config = dict(
    dataset='photos with spoken descriptions (Open Images, Localized Narratives)',
    image_size=32,
    crop_scale_min=1,
    horizontal_flip=True,
    bottleneck='vq',
    encoder_arch='squeezenet',
    loss='mse',
    decoder_weight_standardization=False,
    decoder_attention=False,
    residual_init='none',
    lr=0.0023,
    beta2=0.98,
    epochs=13.1,
    final_lr_fraction=0.05,
    warmup_steps=410,
)
Rows from block 5 of the decoder of a small image VQ-VAE, named by matrix and row number. Rows with one number belong to one channel. Each number is 128 + 24 x the weight over its row's rms, rounded and kept within 0 to 255. All counts start at 0. After the name is the row's rms in percent of the matrix's.
Before each channel's rows are labels from the 100 images, of 14976, where the channel reaches its highest value: "strongest on" is what is common among them. Only what is clearly more common there than usual is listed. The data: photos with spoken descriptions (Open Images, Localized Narratives).
# convs0: first 3x3 conv (decoder.decb.1.1.convs.0.weight, 96x96x3x3, each kernel summed), inputs 0-95
# convs1: second 3x3 conv (decoder.decb.1.1.convs.1.weight, 96x96x3x3, transposed, each kernel summed), outputs 0-95

strongest on: text has "playing"; text has "guitar"
convs0.24 087 [122  82 152 107 130 106  92 129 140 137 161  84 137 144 111 138 108 119 139 160 157 142  87 132  99 103 122  95  81 114 137 104  94 126 148  94 124 154 119 112  90 184  83 145 113 121 108 123  84 110 160 159  88 123 130 110  90 140  93 146  78 146  94 113 134 134 126 114 101 112 141 104 106  94 134 135 148  93 109 158 150 132 119 117 147 157 101 129 108 134 124 132  93 154 128 129]
convs1.24 117 [129 149  94 188 114 114 159 158 142 101 142 113  86 102 157 137 169 153 127 116  78 127 180 148 136 141 112 135 128 113  96 139 171 128 116 124 125 119 154 112 132 116 120 150 142 139 169 124 154 196 123 121 167 130 121 160 157 125 119 139 132  86 134 109  92 113 148 108 148 116 139 127 172 120 122 141  79 138 168 132 136 115 139 119 140 128 171  99 150 119 154 129 121 164 154 108]

strongest on: text has "sky"
convs0.90 094 [141 157 125 151  93 119 140 122 121  94 134 146 100 118 143 138 160 146 137 156 156 134 153 112 140 128 112 147  90 123  85  99 132 161 140 133 116 125 140 110 137 153 145 139 141 129 118 154 194 154 122 122 155 139 115 157 163  96 160  95 114 126 180 103  92 109 164 116 130 123 123 155 122 148 114 144 102 141 135 132 127  56 141  94  96 142 120 172 136 142 191 103 140 121 111 158]
convs1.90 119 [ 79 110 125 121  89 138 136 102 142 163 128 106 130 125  93 117  80 103 122 122 145 129 128 137 113 106 105 116 141 131 141 112  97 103 100  98 136 186 127 126 133 103 147 168 125  96 131 116 119 117 114 112 116 126 102 113 104 156 116 157 135 125 108 102 150 112 101 148  86 126 123  52 129 140 118 129  70 118  85 140 161 123 136 137 135 118  96 117 112 113  71 179 150 118  91 122]

strongest on: text has "trees"; text has "sky"
convs0.65 081 [ 99 145  95 133 135 169 133 103 150 132 125 139  87 127 110 143 150 133 142 127 146 149 132 137 151 146 102 153 187 112 136 145 129 145 137 166 168  88 134 144 129 137 127 138 165 127 111 139 155 134 138 113 178 107 100 125 118 157 161 162 124 102 116  98 154 138  98 156 132 144 191  93 116 142  88  81  80 156 145 125 125 113 127 145 104 128 183 135 137  97 157 100 133 132 102 122]
convs1.65 079 [145  98 133 118 171 133 125 150 129 132 102 151 153 117 134 120 106 129 124 127  61 121  79 101 139 128 118 127  68 142 143 134 126 116  99 127 129 108 101 128 124 122 136  78 108 142 125 122 121 118 127 125  65 163 161 143 117  94 116 131 112 122 120 182 138 143 139  87 141 137 114 193 118 131 120 172 161 119 115 102  92 121 116 132 167 122  80 140 119 171 134 158 136 141 142 153]

strongest on: text has "grass"
convs0.38 087 [120 119 138 145 100 156 114 158 120 122 141 167  85 127 116 171 121 118 106 140 107 131 135 146 110  95 138 121 154 121 118 120  91 169 133  71 161 140 109  96 132 152 150 101 176  86 109 126 140 157 160 137 145 133 125 149 121 128 139 132 161 111 158 132 140 188 129 130 146 132 170 155 117 107 157 188 138 151 175 178 111 122 135 140 119  82 117 153 132 130 147 133 136 157 134 130]
convs1.38 081 [149 141 140 139 152 136 151 114 115 141 113 102 131 144 156  99 141 134 138 126 143 123  85 123 135 138 140 118  75 119 138 116 132 106  66 147 166  91 148 141  95 109 145 108  79 151 146 152 122  98  92  90 108 160 151  99 135 123  79 104 147 109 103 110 138 100 141 147 154 169  79  96 132 142 122 128 144  94 121  96 108 148 102 165 129 142 127 120 123 148 140 165 143 128  96 177]

strongest on: text has "sky"
convs0.68 093 [141 150 112 137 122 135 134  65 110 124 151 124 130  84 139 132 154 151 147 104  96 158 121 125 189 118  52 126  78 117 144 114 133 148 126 140 121  86 159 136 135 111 136 160 128 161 109 154 160 130 117 127 178 147 119 109 123 112 153  89 146  88 131 124 153 127 155 135  84 136 140 141 146 140 157  92 121 154 130 108  91 113 112 113 120  96 130 145 146 136 175 159 126 133 125 120]
convs1.68 097 [ 91  95 113 123 114 139 129 147 118 120 106 145  96 171 136 120 117 112 111 140 100 148 100 104 122  99 172 115 210 127 127 131 113 113 121  96 130 172 137 116 142 146 147  41 119  95 131  97 121 132 121 142  80 132 113 139 101 125 125 126  85 157 110 160 123 136 143 121 142 130 122 125  87 125 131 144 144 116 121 132 141 147 124 124 157 102 112 165 103 148 100 100 143 144 168 167]

strongest on: text has "grass"
convs0.20 104 [ 77 104 137  83 111  89 103 118 132 138 141 145  95 173 128  99 129  64 114 134 114 132 149 141 134 127 124 121 151 120 122  96 109  92 143 120 121 106 126 171 133 110  96 121 105 115  98 141  70 154 144 102 143 152 145 165 105 139 110 137 122 125  88 139 100 159  97 121 116 124 110 149 115 122 141  73 141  88 153 126 141 118 126 151 117  76 124 103 100 146  97 139 111 137 156  94]
convs1.20 121 [154 136 107 162  86 129 144 185 125  55 134 129 149 124 200 125 174 146 138 134 131 122 168 144 119 119 151 134 138 134  76 141 146 138 135 129 134 127 125 101 140 140 116 103 140 147 133 132 145 122 127 139 122 118 110 135 159 112 132  99 124 139 144 136  78 113 177 124 163 131 126 163 163 116 144 132 178 123 183 153 124 148 140 114 161 126 164 120 141 152 158 112 113 154 133 152]

strongest on: text has "sky"; text has "road"
convs0.19 086 [112 102 153 124 149  80 115 143 109 132 119 171 136 130 116 117 119 117  90 117 139 145 103 138 165  96 151 123  84 102 139 117  99 103 162 112 105 120 135 156 122 133 102  97 134  77 130 144  95 121 146 120  85 117  93  85 150  99 112  95 116 130 153 155 114 132  88  81 106 121  91 100 111  97 149 110 138  99 125 152 124 117 165  96  99 108  77 110 119 125 102 119 112 121 167 139]
convs1.19 085 [143 141 132 147 112 134 155 123 135  87 159 116  50 101 149 120 139 116 126 120  69 103 175 131 105 114 129 112 153 101  79 107 112 130 105 105 138 134 116 107 151 129 123 139 104 140 143 140 138 143 113 106 184 125 116 135 109 126 100 123 126 130 132 140 128 132 148 156 132 136 115 163 142 129 170 134 117 121 144 135 123 144 129 138 146  93 195 130 133 182 157 195 115 173 134 129]

strongest on: text has "trees"; text has "sky"; text has "grass"; text has "plants"
convs0.42 098 [134 127 124 138  98 147 119 141 111 114 150 141 111 117 154 169 131 137  85 161 123 124 131 149 103  85 134 118 164 117  86 113 108 155 156  68 158 131 106  85 113 169 152 116 167  79 121 115 137 132 159 155 145 110 106 111 127 128 123 110 150 146 156 152 123 145 135 143 161 133 176 136 109  94 163 172 110 152 171 188 148 132 134 132 121 117 142 143 131 161 155 115 141 145 147 118]
convs1.42 126 [141 122 150 115 169 139 141 116 111 149 115 116  99 139 134 111 118 119 136 118 122 127  72 119 139 135  99 113  78 118 157 103 123 104  71 139 148 110 149 137 110 113 150 106  96 143 124 149 114 107 110  96  91 192 172 112 118 134 100 122 155 108 100 108 164 125 136 154 140 152 102 107 118 148 118 128 141 108  96 102  99 143 110 152 136 129  86 140 112 119 119 182 146 135  83 187]