{
  "dataset": "photos with spoken descriptions (Open Images, Localized Narratives)",
  "horizontal_flip": true,
  "translate": 0.06,
  "downsampling_factor": 8,
  "encoder_activation": "relu",
  "loss": "mse",
  "latent_channels": 16,
  "init": "small_normal",
  "lr": 0.0023,
  "grad_clip": 1.0,
  "epochs": 13.1,
  "weight_decay": 0.03
}
Rows from block 6 of the encoder of a small image VQ-VAE, named by matrix and row number. Rows with one number belong to one channel. Each number is 128 + 24 x the weight over its row's rms, rounded and kept within 0 to 255. All counts start at 0. Numbers have three digits each. After the name is the row's rms in percent of the matrix's.
Before each channel's rows are labels from the 100 images, of 14976, where the channel reaches its highest value: "strongest on" is what is common among them; "patch colour" is the nearest of a few named colours to the mean colour under the peak. Only what is clearly more common there than usual is listed. The data: photos with spoken descriptions (Open Images, Localized Narratives).
# sq0: squeeze pointwise conv (encoder.blocks.6.sq.0.weight, 192x384x1x1), inputs 288-335
# e10: expand pointwise conv (encoder.blocks.6.e1.0.weight, 384x192x1x1, transposed), outputs 288-335
# e30: expand 3x3 conv (encoder.blocks.6.e3.0.weight, 384x192x3x3, transposed, each kernel summed), outputs 288-335

strongest on: text has "white"
patch colour: white
sq0.143 089:097118116128144167089102139143150134146137134134147072098131113111114114197173150143150126132118150123115130089130157126110147114124116169105120
e10.143 126:127132147090081101138124121130097124125096145130113122148140122110133142160143131132148089134092099146149152144096115090137131152108146152173119
e30.143 097:126183105131160143166140146146107153135136127151087136090113119153066151171145128111154135136144147170124159149155157150126139125139150152109136

strongest on: text has "black"
patch colour: black
sq0.137 098:116120164132100132112095114119109151150121138122108136134114134134142147109125121124121124158095098130101115128136121136126130120107116092148119
e10.137 121:121109132086144126109109134164117158112143167116159120142126101094128130135080135125162121124125106113137125132088151116109093148098098091100128
e30.137 103:151138125156131126147092108140129154126123130104152116131137142101152156115124110119145131107072128119149147139130123149103123137096139130106101

strongest on: text has "red"
patch colour: red; orange
sq0.156 097:137145103126126141151087132097165109131108130121171146142121167120103104150108134111111124101100149107114188103127122115138145131120093132129145
e10.156 081:110122138148076157068142173159163150141122121104143132079125165047112104138119123135131148065098127185142155075136143167161112100140146104146157
e30.156 086:156128159120151125114104133119182124133120172131098128109130143056148150142150141086117164106155127113127145124091137127136086147172175135099139

strongest on: text has "plants"
patch colour: green
sq0.8 108:098136105133144132137143129131134100109141133118122120134126127113133100124102117117131130128117142140157115132086105108126128137132129133127130
e10.8 105:133126107143103145070095110136109113113129122092071146122114103074105140136157141150099141102091125116128147130110132137113130144148121180156095
e30.8 111:156140123175125148127126107183121144132153139147061154134179133135123166121121141154125121130141158160157149135095124145094111175122144132127069

strongest on: text has "red"
patch colour: red
sq0.43 100:114112125141105113189162116137114175133115082072139111144092156135151084124108145060134130117149153084160192152158128086129160092079092170124167
e10.43 069:122117154143133146053138154124158109138089124119082140118099139020102124179136116149117145099130143157151146118109145151135105130132131105153159
e30.43 104:127095156125118094092145104122179160097124102152146118084162143082162140116081130131092122100145120071106140106104148142125120144132121116089113

strongest on: text has "white"
patch colour: white
sq0.2 092:118122095131135152080137132158126104119157108136143090081134110112132114160138083138127131139144132135149092131108133121125150083172145162110098
e10.2 103:107133120121092106096113115145124148150125116133140093157150114061134132103156128110131112157120102126127165135111121108115149107151121182194118
e30.2 095:121138109117123135133117130130080133101112101141076114068121147087090143174150112098099131111127119123121139114152107127114142122152130124129154

strongest on: text has "red"
patch colour: red
sq0.118 099:127129133117164126129128084110118110144170161148150125148131111115122138133117142127130143110136118139134166102151139134124138131122148148149125
e10.118 064:118106130121095150109168178121190134114099138119121145117084183047112097153113147152141147066102129157131142093137134140143100121114130094120158
e30.118 109:129140129147137109096159117130200131128139172127136129134130112071135145124153126159142127139141121145118136091092117136133134128117144135124127

strongest on: text has "white"
patch colour: white
sq0.166 093:130131101110118140119135140134130111148148078140126123136140127119119099162173115145149154116134122125127104131099176094134118111124099141097130
e10.166 141:103126122110118099142138131095124122155107111141140119134161130140141123109135106110136070134114110133130203112098078104119136115102130144161108
e30.166 064:136145153129125126158112130124125200127122127155100139091136144146131120146134099147141144154128119126128140167143153153133160124111135139128132

strongest on: text has "color"
patch colour: red; purple
sq0.108 105:133125110135113118145149117110134103135130142132112141148152123141126143138135118125128151101127138140114218096159140145134125140118120135136120
e10.108 074:139099159108134154096156176129195128124058124108058163144136145052128096152111148141128133086142147125148144121116130114114070113104116109134168
e30.108 161:143156136145147127069121093106161127123128130131124128146098099111137130108151116134153141053132113157074137119136128136133126127123135118150129

strongest on: text has "white"
patch colour: white
sq0.40 091:138141112112140152136152132144121136140133084132100117100133109115121113145164088149149162127126120146135062143108167100136110126120103163105106
e10.40 132:119121130061119081147137120097132116152102126141142139145190132123149126116138124098134087145116120124141214137075107088118142119083131150170126
e30.40 069:100152161129136124138172138143138175105124122145094140105159149118100155147122121157132135142140123130148167125123114161148145120120141124139157

strongest on: text has "dark"
patch colour: black
sq0.49 094:161121117170085138118103109111150113142096126112126130104126126115125122114133140134071136121087097110100145109132126143122101132100124080133110
e10.49 092:117106120110157108068150136186160125113114145116185121142132169109108108134110146114176143142104109129132142134060157138116095137115104143151122
e30.49 116:118113099104119141131073149125119093094159099138139096115113100081136140163154131089115146062095128130106132133155127085137107135079108112112131

strongest on: text has "color"
patch colour: orange; red
sq0.144 092:136087125101167103143141134121139139133181110121152140137101128112124097174117122117146087116149123094160105119117126123089166100136125124128101
e10.144 060:102103149125074149105154193120155179148109128122128129107157169111097094135130130136148147099094115152140184102119137151126094118141129113132166
e30.144 099:126116143131118100109155125135217134127131164131143121126128141099149148096128123096124130123123149128148140096081124136131129144106142143128135

strongest on: text has "white"
patch colour: white
sq0.13 099:151139111122135149123121131127122132117146134142134098104159123079087127131158145159140142121112135129134146118136144135126143140125127160102130
e10.13 132:093133140115105070158130121117145098118125129122114104128146141116186125125127099080127077140121135130141136116124093119125132099118138124137128
e30.13 057:143167151141150138131063123145109159097130132139134107071140124132130074144144116133151156126123134152098142149134142154177149112146155143093180

strongest on: text has "black"
patch colour: black
sq0.135 094:112128151125130155123111089135130130146127171165124097133109130132141176111138122128123129162104133144125109121165134140102102131125125126153124
e10.135 108:126108126074147113138132097136131139146125150138149133169153161167122127136110152115136128152100111104127141157104140117137120151101118119151123
e30.135 089:119096111163135137133096128111130102137086130112110114145154107143114157111120115142121118096079111129130142081092117097117080126078124116123114