python train.py --model="image VQ-VAE" --dataset="photos with spoken descriptions (Open Images, Localized Narratives)" --train_examples=203450 --image_size=32 --crop_scale_min=1 --horizontal_flip=true --translate=0.06 --color_jitter=0.1 --bottleneck="vq" --downsampling_factor=8 --encoder_arch="squeezenet" --encoder_norm="batchnorm" --encoder_activation="relu" --encoder_padding_mode="replicate" --encoder_depths=[2, 2, 2, 2] --encoder_kernel_size=3 --encoder_stem="deep" --encoder_widths=[96, 192, 384, 768] --loss="mse" --latent_channels=16 --decoder_norm="groupnorm" --decoder_activation="elu" --decoder_weight_standardization=false --decoder_widths=[48, 96, 96, 96] --decoder_blocks_per_level=2 --decoder_block="basic" --decoder_attention=false --decoder_upsampling="nearest_conv" --codebook_size=1024 --init="small_normal" --residual_init="none" --optimizer="adamw" --learning_rate=0.0023 --beta1=0.9 --beta2=0.98 --eps=1e-08 --max_grad_norm=1.0 --max_steps=20900 --batch_size=128 --epochs=13.1 --lr_schedule="cosine" --final_lr_fraction=0.05 --warmup_steps=410 --weight_decay=0.03
Rows from block 6 of the encoder of a small image VQ-VAE, named by matrix and row number. Rows with one number belong to one channel. Each number is 128 + 24 x the weight over its row's rms, rounded and kept within 0 to 255. All counts start at 0. Numbers have three digits each. After the name is the row's rms in percent of the matrix's.
After each channel's rows are labels from the 100 images, of 14976, where the channel reaches its highest value: "strongest on" is what is common among them. Only what is clearly more common there than usual is listed. The data: photos with spoken descriptions (Open Images, Localized Narratives).
# sq0: squeeze pointwise conv (encoder.blocks.6.sq.0.weight, 192x384x1x1), inputs 144-191
# e10: expand pointwise conv (encoder.blocks.6.e1.0.weight, 384x192x1x1, transposed), outputs 144-191
# e30: expand 3x3 conv (encoder.blocks.6.e3.0.weight, 384x192x3x3, transposed, each kernel summed), outputs 144-191

sq0.2 092:127125144131141149118064113112091110100112139130141104113136142102122136106086151096095114108088119156138096122159083102102152071105128178155110
e10.2 103:106128129167144134085128142114076139140123106070135153124166113115157122087135091112111123158126123157137131125114137133130119124103101131116131
e30.2 095:109073139117126185109155098123127123162152111160140089127122173123137123133126144127119071166136119107125126086081127108110114118128111107157094
strongest on: text has "white"

sq0.40 091:124160132118120132108102116131126077096130144071172137119113096125088125066117135113114113101093096166110118122169143108118100105105129140132129
e10.40 132:146119127153146131104142151107071162140130126111125152116151115084174110122113083117079128149134138135140153122094143146128119113078083114126134
e30.40 069:067076150126145125171162101146139102150157149148120071153147162136134124157137152130127138170125167109130160146101166121141132143106132128142147
strongest on: text has "white"

sq0.123 099:114103129096106151144106146146103138108094124125110155130129124143129133122072135074154161125132131091144122127145129128122132099149153134132126
e10.123 154:096167127126131113136073132127104140138096111089129101066129099124131134124171116084121133133124161131139122075110128123141150036134117143151135
e30.123 057:132118140129111151113151000127102206129136136132157136137127164139134145120097148089134133112117109139130112118126114143127143133136140098114142
strongest on: text has "black"

sq0.112 097:148063139120134158173127154123131145112132133139121147143150125159131161145088145098131142152147159121160137143139138144154153117149138144141134
e10.112 148:111144141117149124132071127134106147135095116100127091060135078132117160127224122089129126132124137138131143048112143127168135075137125155182138
e30.112 058:152109139115129121117142003118066176141127134130155138150112141131150140127115139092130163098120124145112138109128139138137155151149120144109152
strongest on: text has "black"; text has "white"

sq0.148 097:101117130104092125140082119139111140080122098108102143126115143145138127118111124121171207113132109101135116118161119094105125098159140122123114
e10.148 147:108181132123137124138076138123094155131100110103139100075137122117125143127144103110123158145125185137149123098090125122140185099127113134140151
e30.148 061:122115152107120147134161000133128196131143140151153129165146153148138134094085159099146147121123039147119095129130148122133136147131144100134157
strongest on: text has "black"

sq0.14 092:119137148121116117124088108122089140096118108123125138124132161178114150102116121124141161112136124137129104138166117069105114080171103128124109
e10.14 118:131158141126118131172095150124107152129103127115124122070140112105126140143130085134142158177133154131129120081089141120163198114112087116133156
e30.14 082:108124149104158133162163132130144152122118164149134117125152089167101118116103147113121152103136044127128072151139133103141161134127133064165158
strongest on: text has "black"

sq0.179 100:147111146111119123126098133119109166121102108093100141152114146146133138134120116121140163099151108122124127113145149101113112103222111110127117
e10.179 140:106157136114140128161072144119106149115091117113118113073128125097110136137120103129159153159106159125137130100104113100186232112119096123125174
e30.179 077:115112133129110137129147037132141173094129151122139131153140130155131117124085132097129154118130038158076135085161147131140194169131129128132149
strongest on: text has "black"

sq0.143 089:100134143123141124115110125154132127108132163087140163102102129122104114124096096099087125090122112182119113109156091085107107088125087135146138
e10.143 126:114141118171166124108119124115064133142132096082102139117163125078140164102153072106113137137180149160144121130102161176157157128121082125136155
e30.143 097:053080133137136101135134091122152117147167133129135117143138133139162145147132144126165110161099139163146142115107142148156138134060135115165126
strongest on: text has "white"

sq0.168 100:088113111093081155144115141149116124093093139112106155117112118141130125113085122093140165130121114067132106121150102109135115083151165122117137
e10.168 135:102160128134126113122074129115097141137097102087141110069131104122134141103162120074104147131127162130141114092114124121114143069133110140148141
e30.168 064:151113128130119158123153000114110211146136139128178133165103161122141140107084137082123147110111079140133098147111133132128104132135117096134143
strongest on: text has "black"

sq0.151 100:132068139136157128133137120120141132131155138177138122161172132146129171145120145117137116150119160146166158146121125142127163159118142173152141
e10.151 121:108138141125140123129090131128104136134076089103139098075143065124119146137167116101109126121130144142126145047101156138140130089131128149147121
e30.151 091:171139132117124153101104090096053161148153118141133160117126142132136162142106176090132131156118144119133132108093113140122145123160125127115122
strongest on: text has "black"

sq0.61 095:099110133078085126138098113146095133099110117118113142147123132143136128095088118107145173120133116101129131116154139111107118092147161131123109
e10.61 150:109191129125136114129070142130088137135093092087137104076127103124123138135147115095122148137126196117141132099100119122138157076133118127142144
e30.61 061:124114152113111156128162000132124197132149129155137135129144164135137140113096151105146139115120066128131106137129122132145147135137153102112138
strongest on: text has "black"

sq0.24 097:117100129083099159156097141162107154100093116122110142137121105144139135121071133083145167117130119085142120107148122122129122087155173127117124
e10.24 154:106175129127144119136068131127096151131093105087137098079128095119123143129169112097115135135123156131139131091107119119149148055133119137154133
e30.24 056:133107142125102136113149000132095198125128144129152131153123159130140134111101127095149136103124104150116104127134134149148151158126132102114145
strongest on: text has "black"

sq0.75 093:124125138101082103127086089133106135101108109103124152127122139173118146112126112116152158115132100125113100131195132070097104094157112130133082
e10.75 102:142153145125148127123110215115099179148105114096152123104149135087128160146124087116150164224138143128146175121128138138180182118106114109125190
e30.75 080:132112158084141150143176145122144162140095159164117145145151111157113124111104128119131162099113031145140073136133137097135157142138159063121168
strongest on: text has "black"