python train.py --train_examples=203450 --color_jitter=0.1 --encoder_stem="deep" --lr=0.0023 --grad_clip=1.0 --steps=20900
Rows from block 3 of the encoder of a small image VQ-VAE, named by matrix and row number. Each number is 500 + 50 x the weight over its row's rms, rounded and kept within 0 to 999. All counts start at 0. Numbers have three digits each.
After each channel's rows are labels from the 100 images, of 14976, where the channel reaches its highest value: "place" is the part of the image that holds the peak. Only what is clearly more common there than usual is listed. The data: photos with spoken descriptions (Open Images, Localized Narratives). In brackets: how many of the 100, against the usual share in percent.
# sq0: squeeze pointwise conv (encoder.blocks.3.sq.0.weight, 48x192x1x1), inputs 96-191

sq0.26:584552536516551538551527557492520548454517431463555513516446531542500497469517513474503434459515628519542492488552415467525507487445474391494512486455604531489483566510498405514550522477463537484484548602540555498548427551549516463555479466586556489490512580517549529498538480541490546567
place: top left (50 vs 9.8)

sq0.35:569538551552508466484467486500528455527432347485465502524371544460434522505402504463468408609521533502476459483473385474466536483370353491455419499445552536443447475496597408508469538488447459534444499476515515375529605534532517489478549462503570451417420489497510513411558516398450488523
place: top left (26 vs 9.8)

sq0.25:569578580539466420425544507514592594528575509605503584449531541390692471421578531547432516471533478545444542570513649516567503460523508536480546504473535527527432612436497641438557543615426493593617501483422555493565510526500535489479529501403573422436520491493470477538540485692451511342
place: top centre (28 vs 11.7); top right (25 vs 9.8)

sq0.2:537520499545509478479547538454502446498452482514573507494483493445471503501494492397474526558493553488470461503544465514492505491476513494523474472516525484521463506475528491524533526471483437472494496504489461521512537491479533522513518508480520415506498506497487503479548515485495491498
place: top right (47 vs 9.8)

sq0.33:438446538383500470496448500414517584628548532611500478479494518468484513492478476585453462489454502500540527473450531433454608633469415520492418516497521520530407459610474504468423497541442522636461442557512592475424585474619482402394480414513522567418612587493537416509536459441521571507
place: top centre (39 vs 11.7)

sq0.19:546534568637478483439548543491579489433474537480484479488574555458588517477589573509457496481533463586473566572533558627573519495518493534548504503546498502535488521469565513499514554592476461564556476424460478502539441574503545473512548597444566504522500481508478555528468539587492547418
place: top left (25 vs 9.8)

sq0.14:530481547491557523514498529484566512511530416454491543547480543516466532510449592527509491494491505566555493572542556496459620502438482451454514499498635495476494476542503525574491509436485528493463487442543543452491543574495519472459502473531519531528523488508514505489538499472474483503
place: top left (50 vs 9.8)

sq0.36:565518529559528470553505538505458453530469433465540501563564522496506516469487475490507446529531697469487521480567454524498462444604478506563473505482550472518460509498530463563515608487491480467488521620580483557532486529498532489493511526556500486510519549495484509520488582510472486541
place: top left (31 vs 9.8)

sq0.22:542463527437478534579492498523545455453517513476491531486470540520496451485473572492533443542469579595517469573545478482467613593552555507462498504490595410455499489554396435442483547467502515496464564597491572500467459563589525527476365486657488492374574599498654515519475482494592652609
place: top right (35 vs 9.8); top left (29 vs 9.8)

sq0.15:622558580507518468486596547482605508369528329388552552480408578487530494478537594480498508428499563549500423585590479466557602462426502383498468509473680476508480541507425456510597570495478510396551489497518500524534447604523551470545378446511559488518504493478525488474561437561418518486
place: top left (32 vs 9.8)

sq0.30:560568485545489476506562585471488467491486427483603508467412504463531477460543497451465504498498591457465435483549454522503476461447470473502457502439537504545485569480519443491563521509438448498526514535459480546546477518521517459549538441531525416501467520509513503456594465533440499506
place: top centre (36 vs 11.7); top right (27 vs 9.8)

sq0.21:452463433534506492528420411492532473412522425384437410478521472499505517531527538500454461552568457536507491507520463565446563539442407410407487482546565427409484421534512434487424496458461465478457489472493498502486467566540411594462482608508413499479540490482535551537349460513535529520
place: bottom left (32 vs 9.8)

sq0.34:523520474549484453456500513461477434477460496491583510487460481443451518493464479414455504551466548477448426447488456510475483471467489475496489473502516511477466470443551457511495477440472423470447540491478446486513525503491497526501530482490479407505468490505512492470537496441496493500
place: top right (39 vs 9.8)

sq0.27:493478476497525508496527550527535583517631456423551445476499503482441486465465535506485480489494468496516498547469519512467582548465544372510523482489491498553520492519511519463467436460472502399462474490466563527485510448570505502521554496505476554501544524513578447446434515475436580485
place: top left (52 vs 9.8)

sq0.43:536483451527506409456499431458414446472444437443502464516452443464482533557496436546529454528505482457512479448432498502537497454476400497495479508486440504491512466476544449538470478525491453471513517535515475454497470423489485584482560541452491542509430525496437496473509496477461468480
place: centre (32 vs 14.1)

sq0.23:478480494548517481523486488511518473476508424442470469517485482477532517476513502515497502507523519504471569499552514546500484441492548482446472490484549534487510482480554495548474531497496514447493513495540492504543398544508468515524437581503465477485500509493503545522410526533477485502
place: middle left (28 vs 11.7)

sq0.24:526511533561485516451634521552512517544516524525470427502509519518496369450513481391557712548415517509389593501518581507524489476519598508495644524482500634510566493361521554469513503485596482524516603474463551541517538516430500399644533411427488427575404483488473538285489508513565502419
place: bottom right (33 vs 9.8)

sq0.29:572544525528481490506493517478515480469487458486533545499452559472499497456490517427455448510497531529451440496545444469487488478430513494495470488490583523459487523462504436486556496477450467494469505483488482461533474541509582478522497452511543451434458501497524513444579525492512526517
place: bottom left (28 vs 9.8)

sq0.4:526555571554488440432512530511566557492546460516465540400599585418611582390586540577418512424623466548474487555505606620521473525464354527501407497511568559530387557502529612463540534593402483557558462470417456456529480572546520450447543590434595461460561503487429472667488506590467455434
place: top right (25 vs 9.8)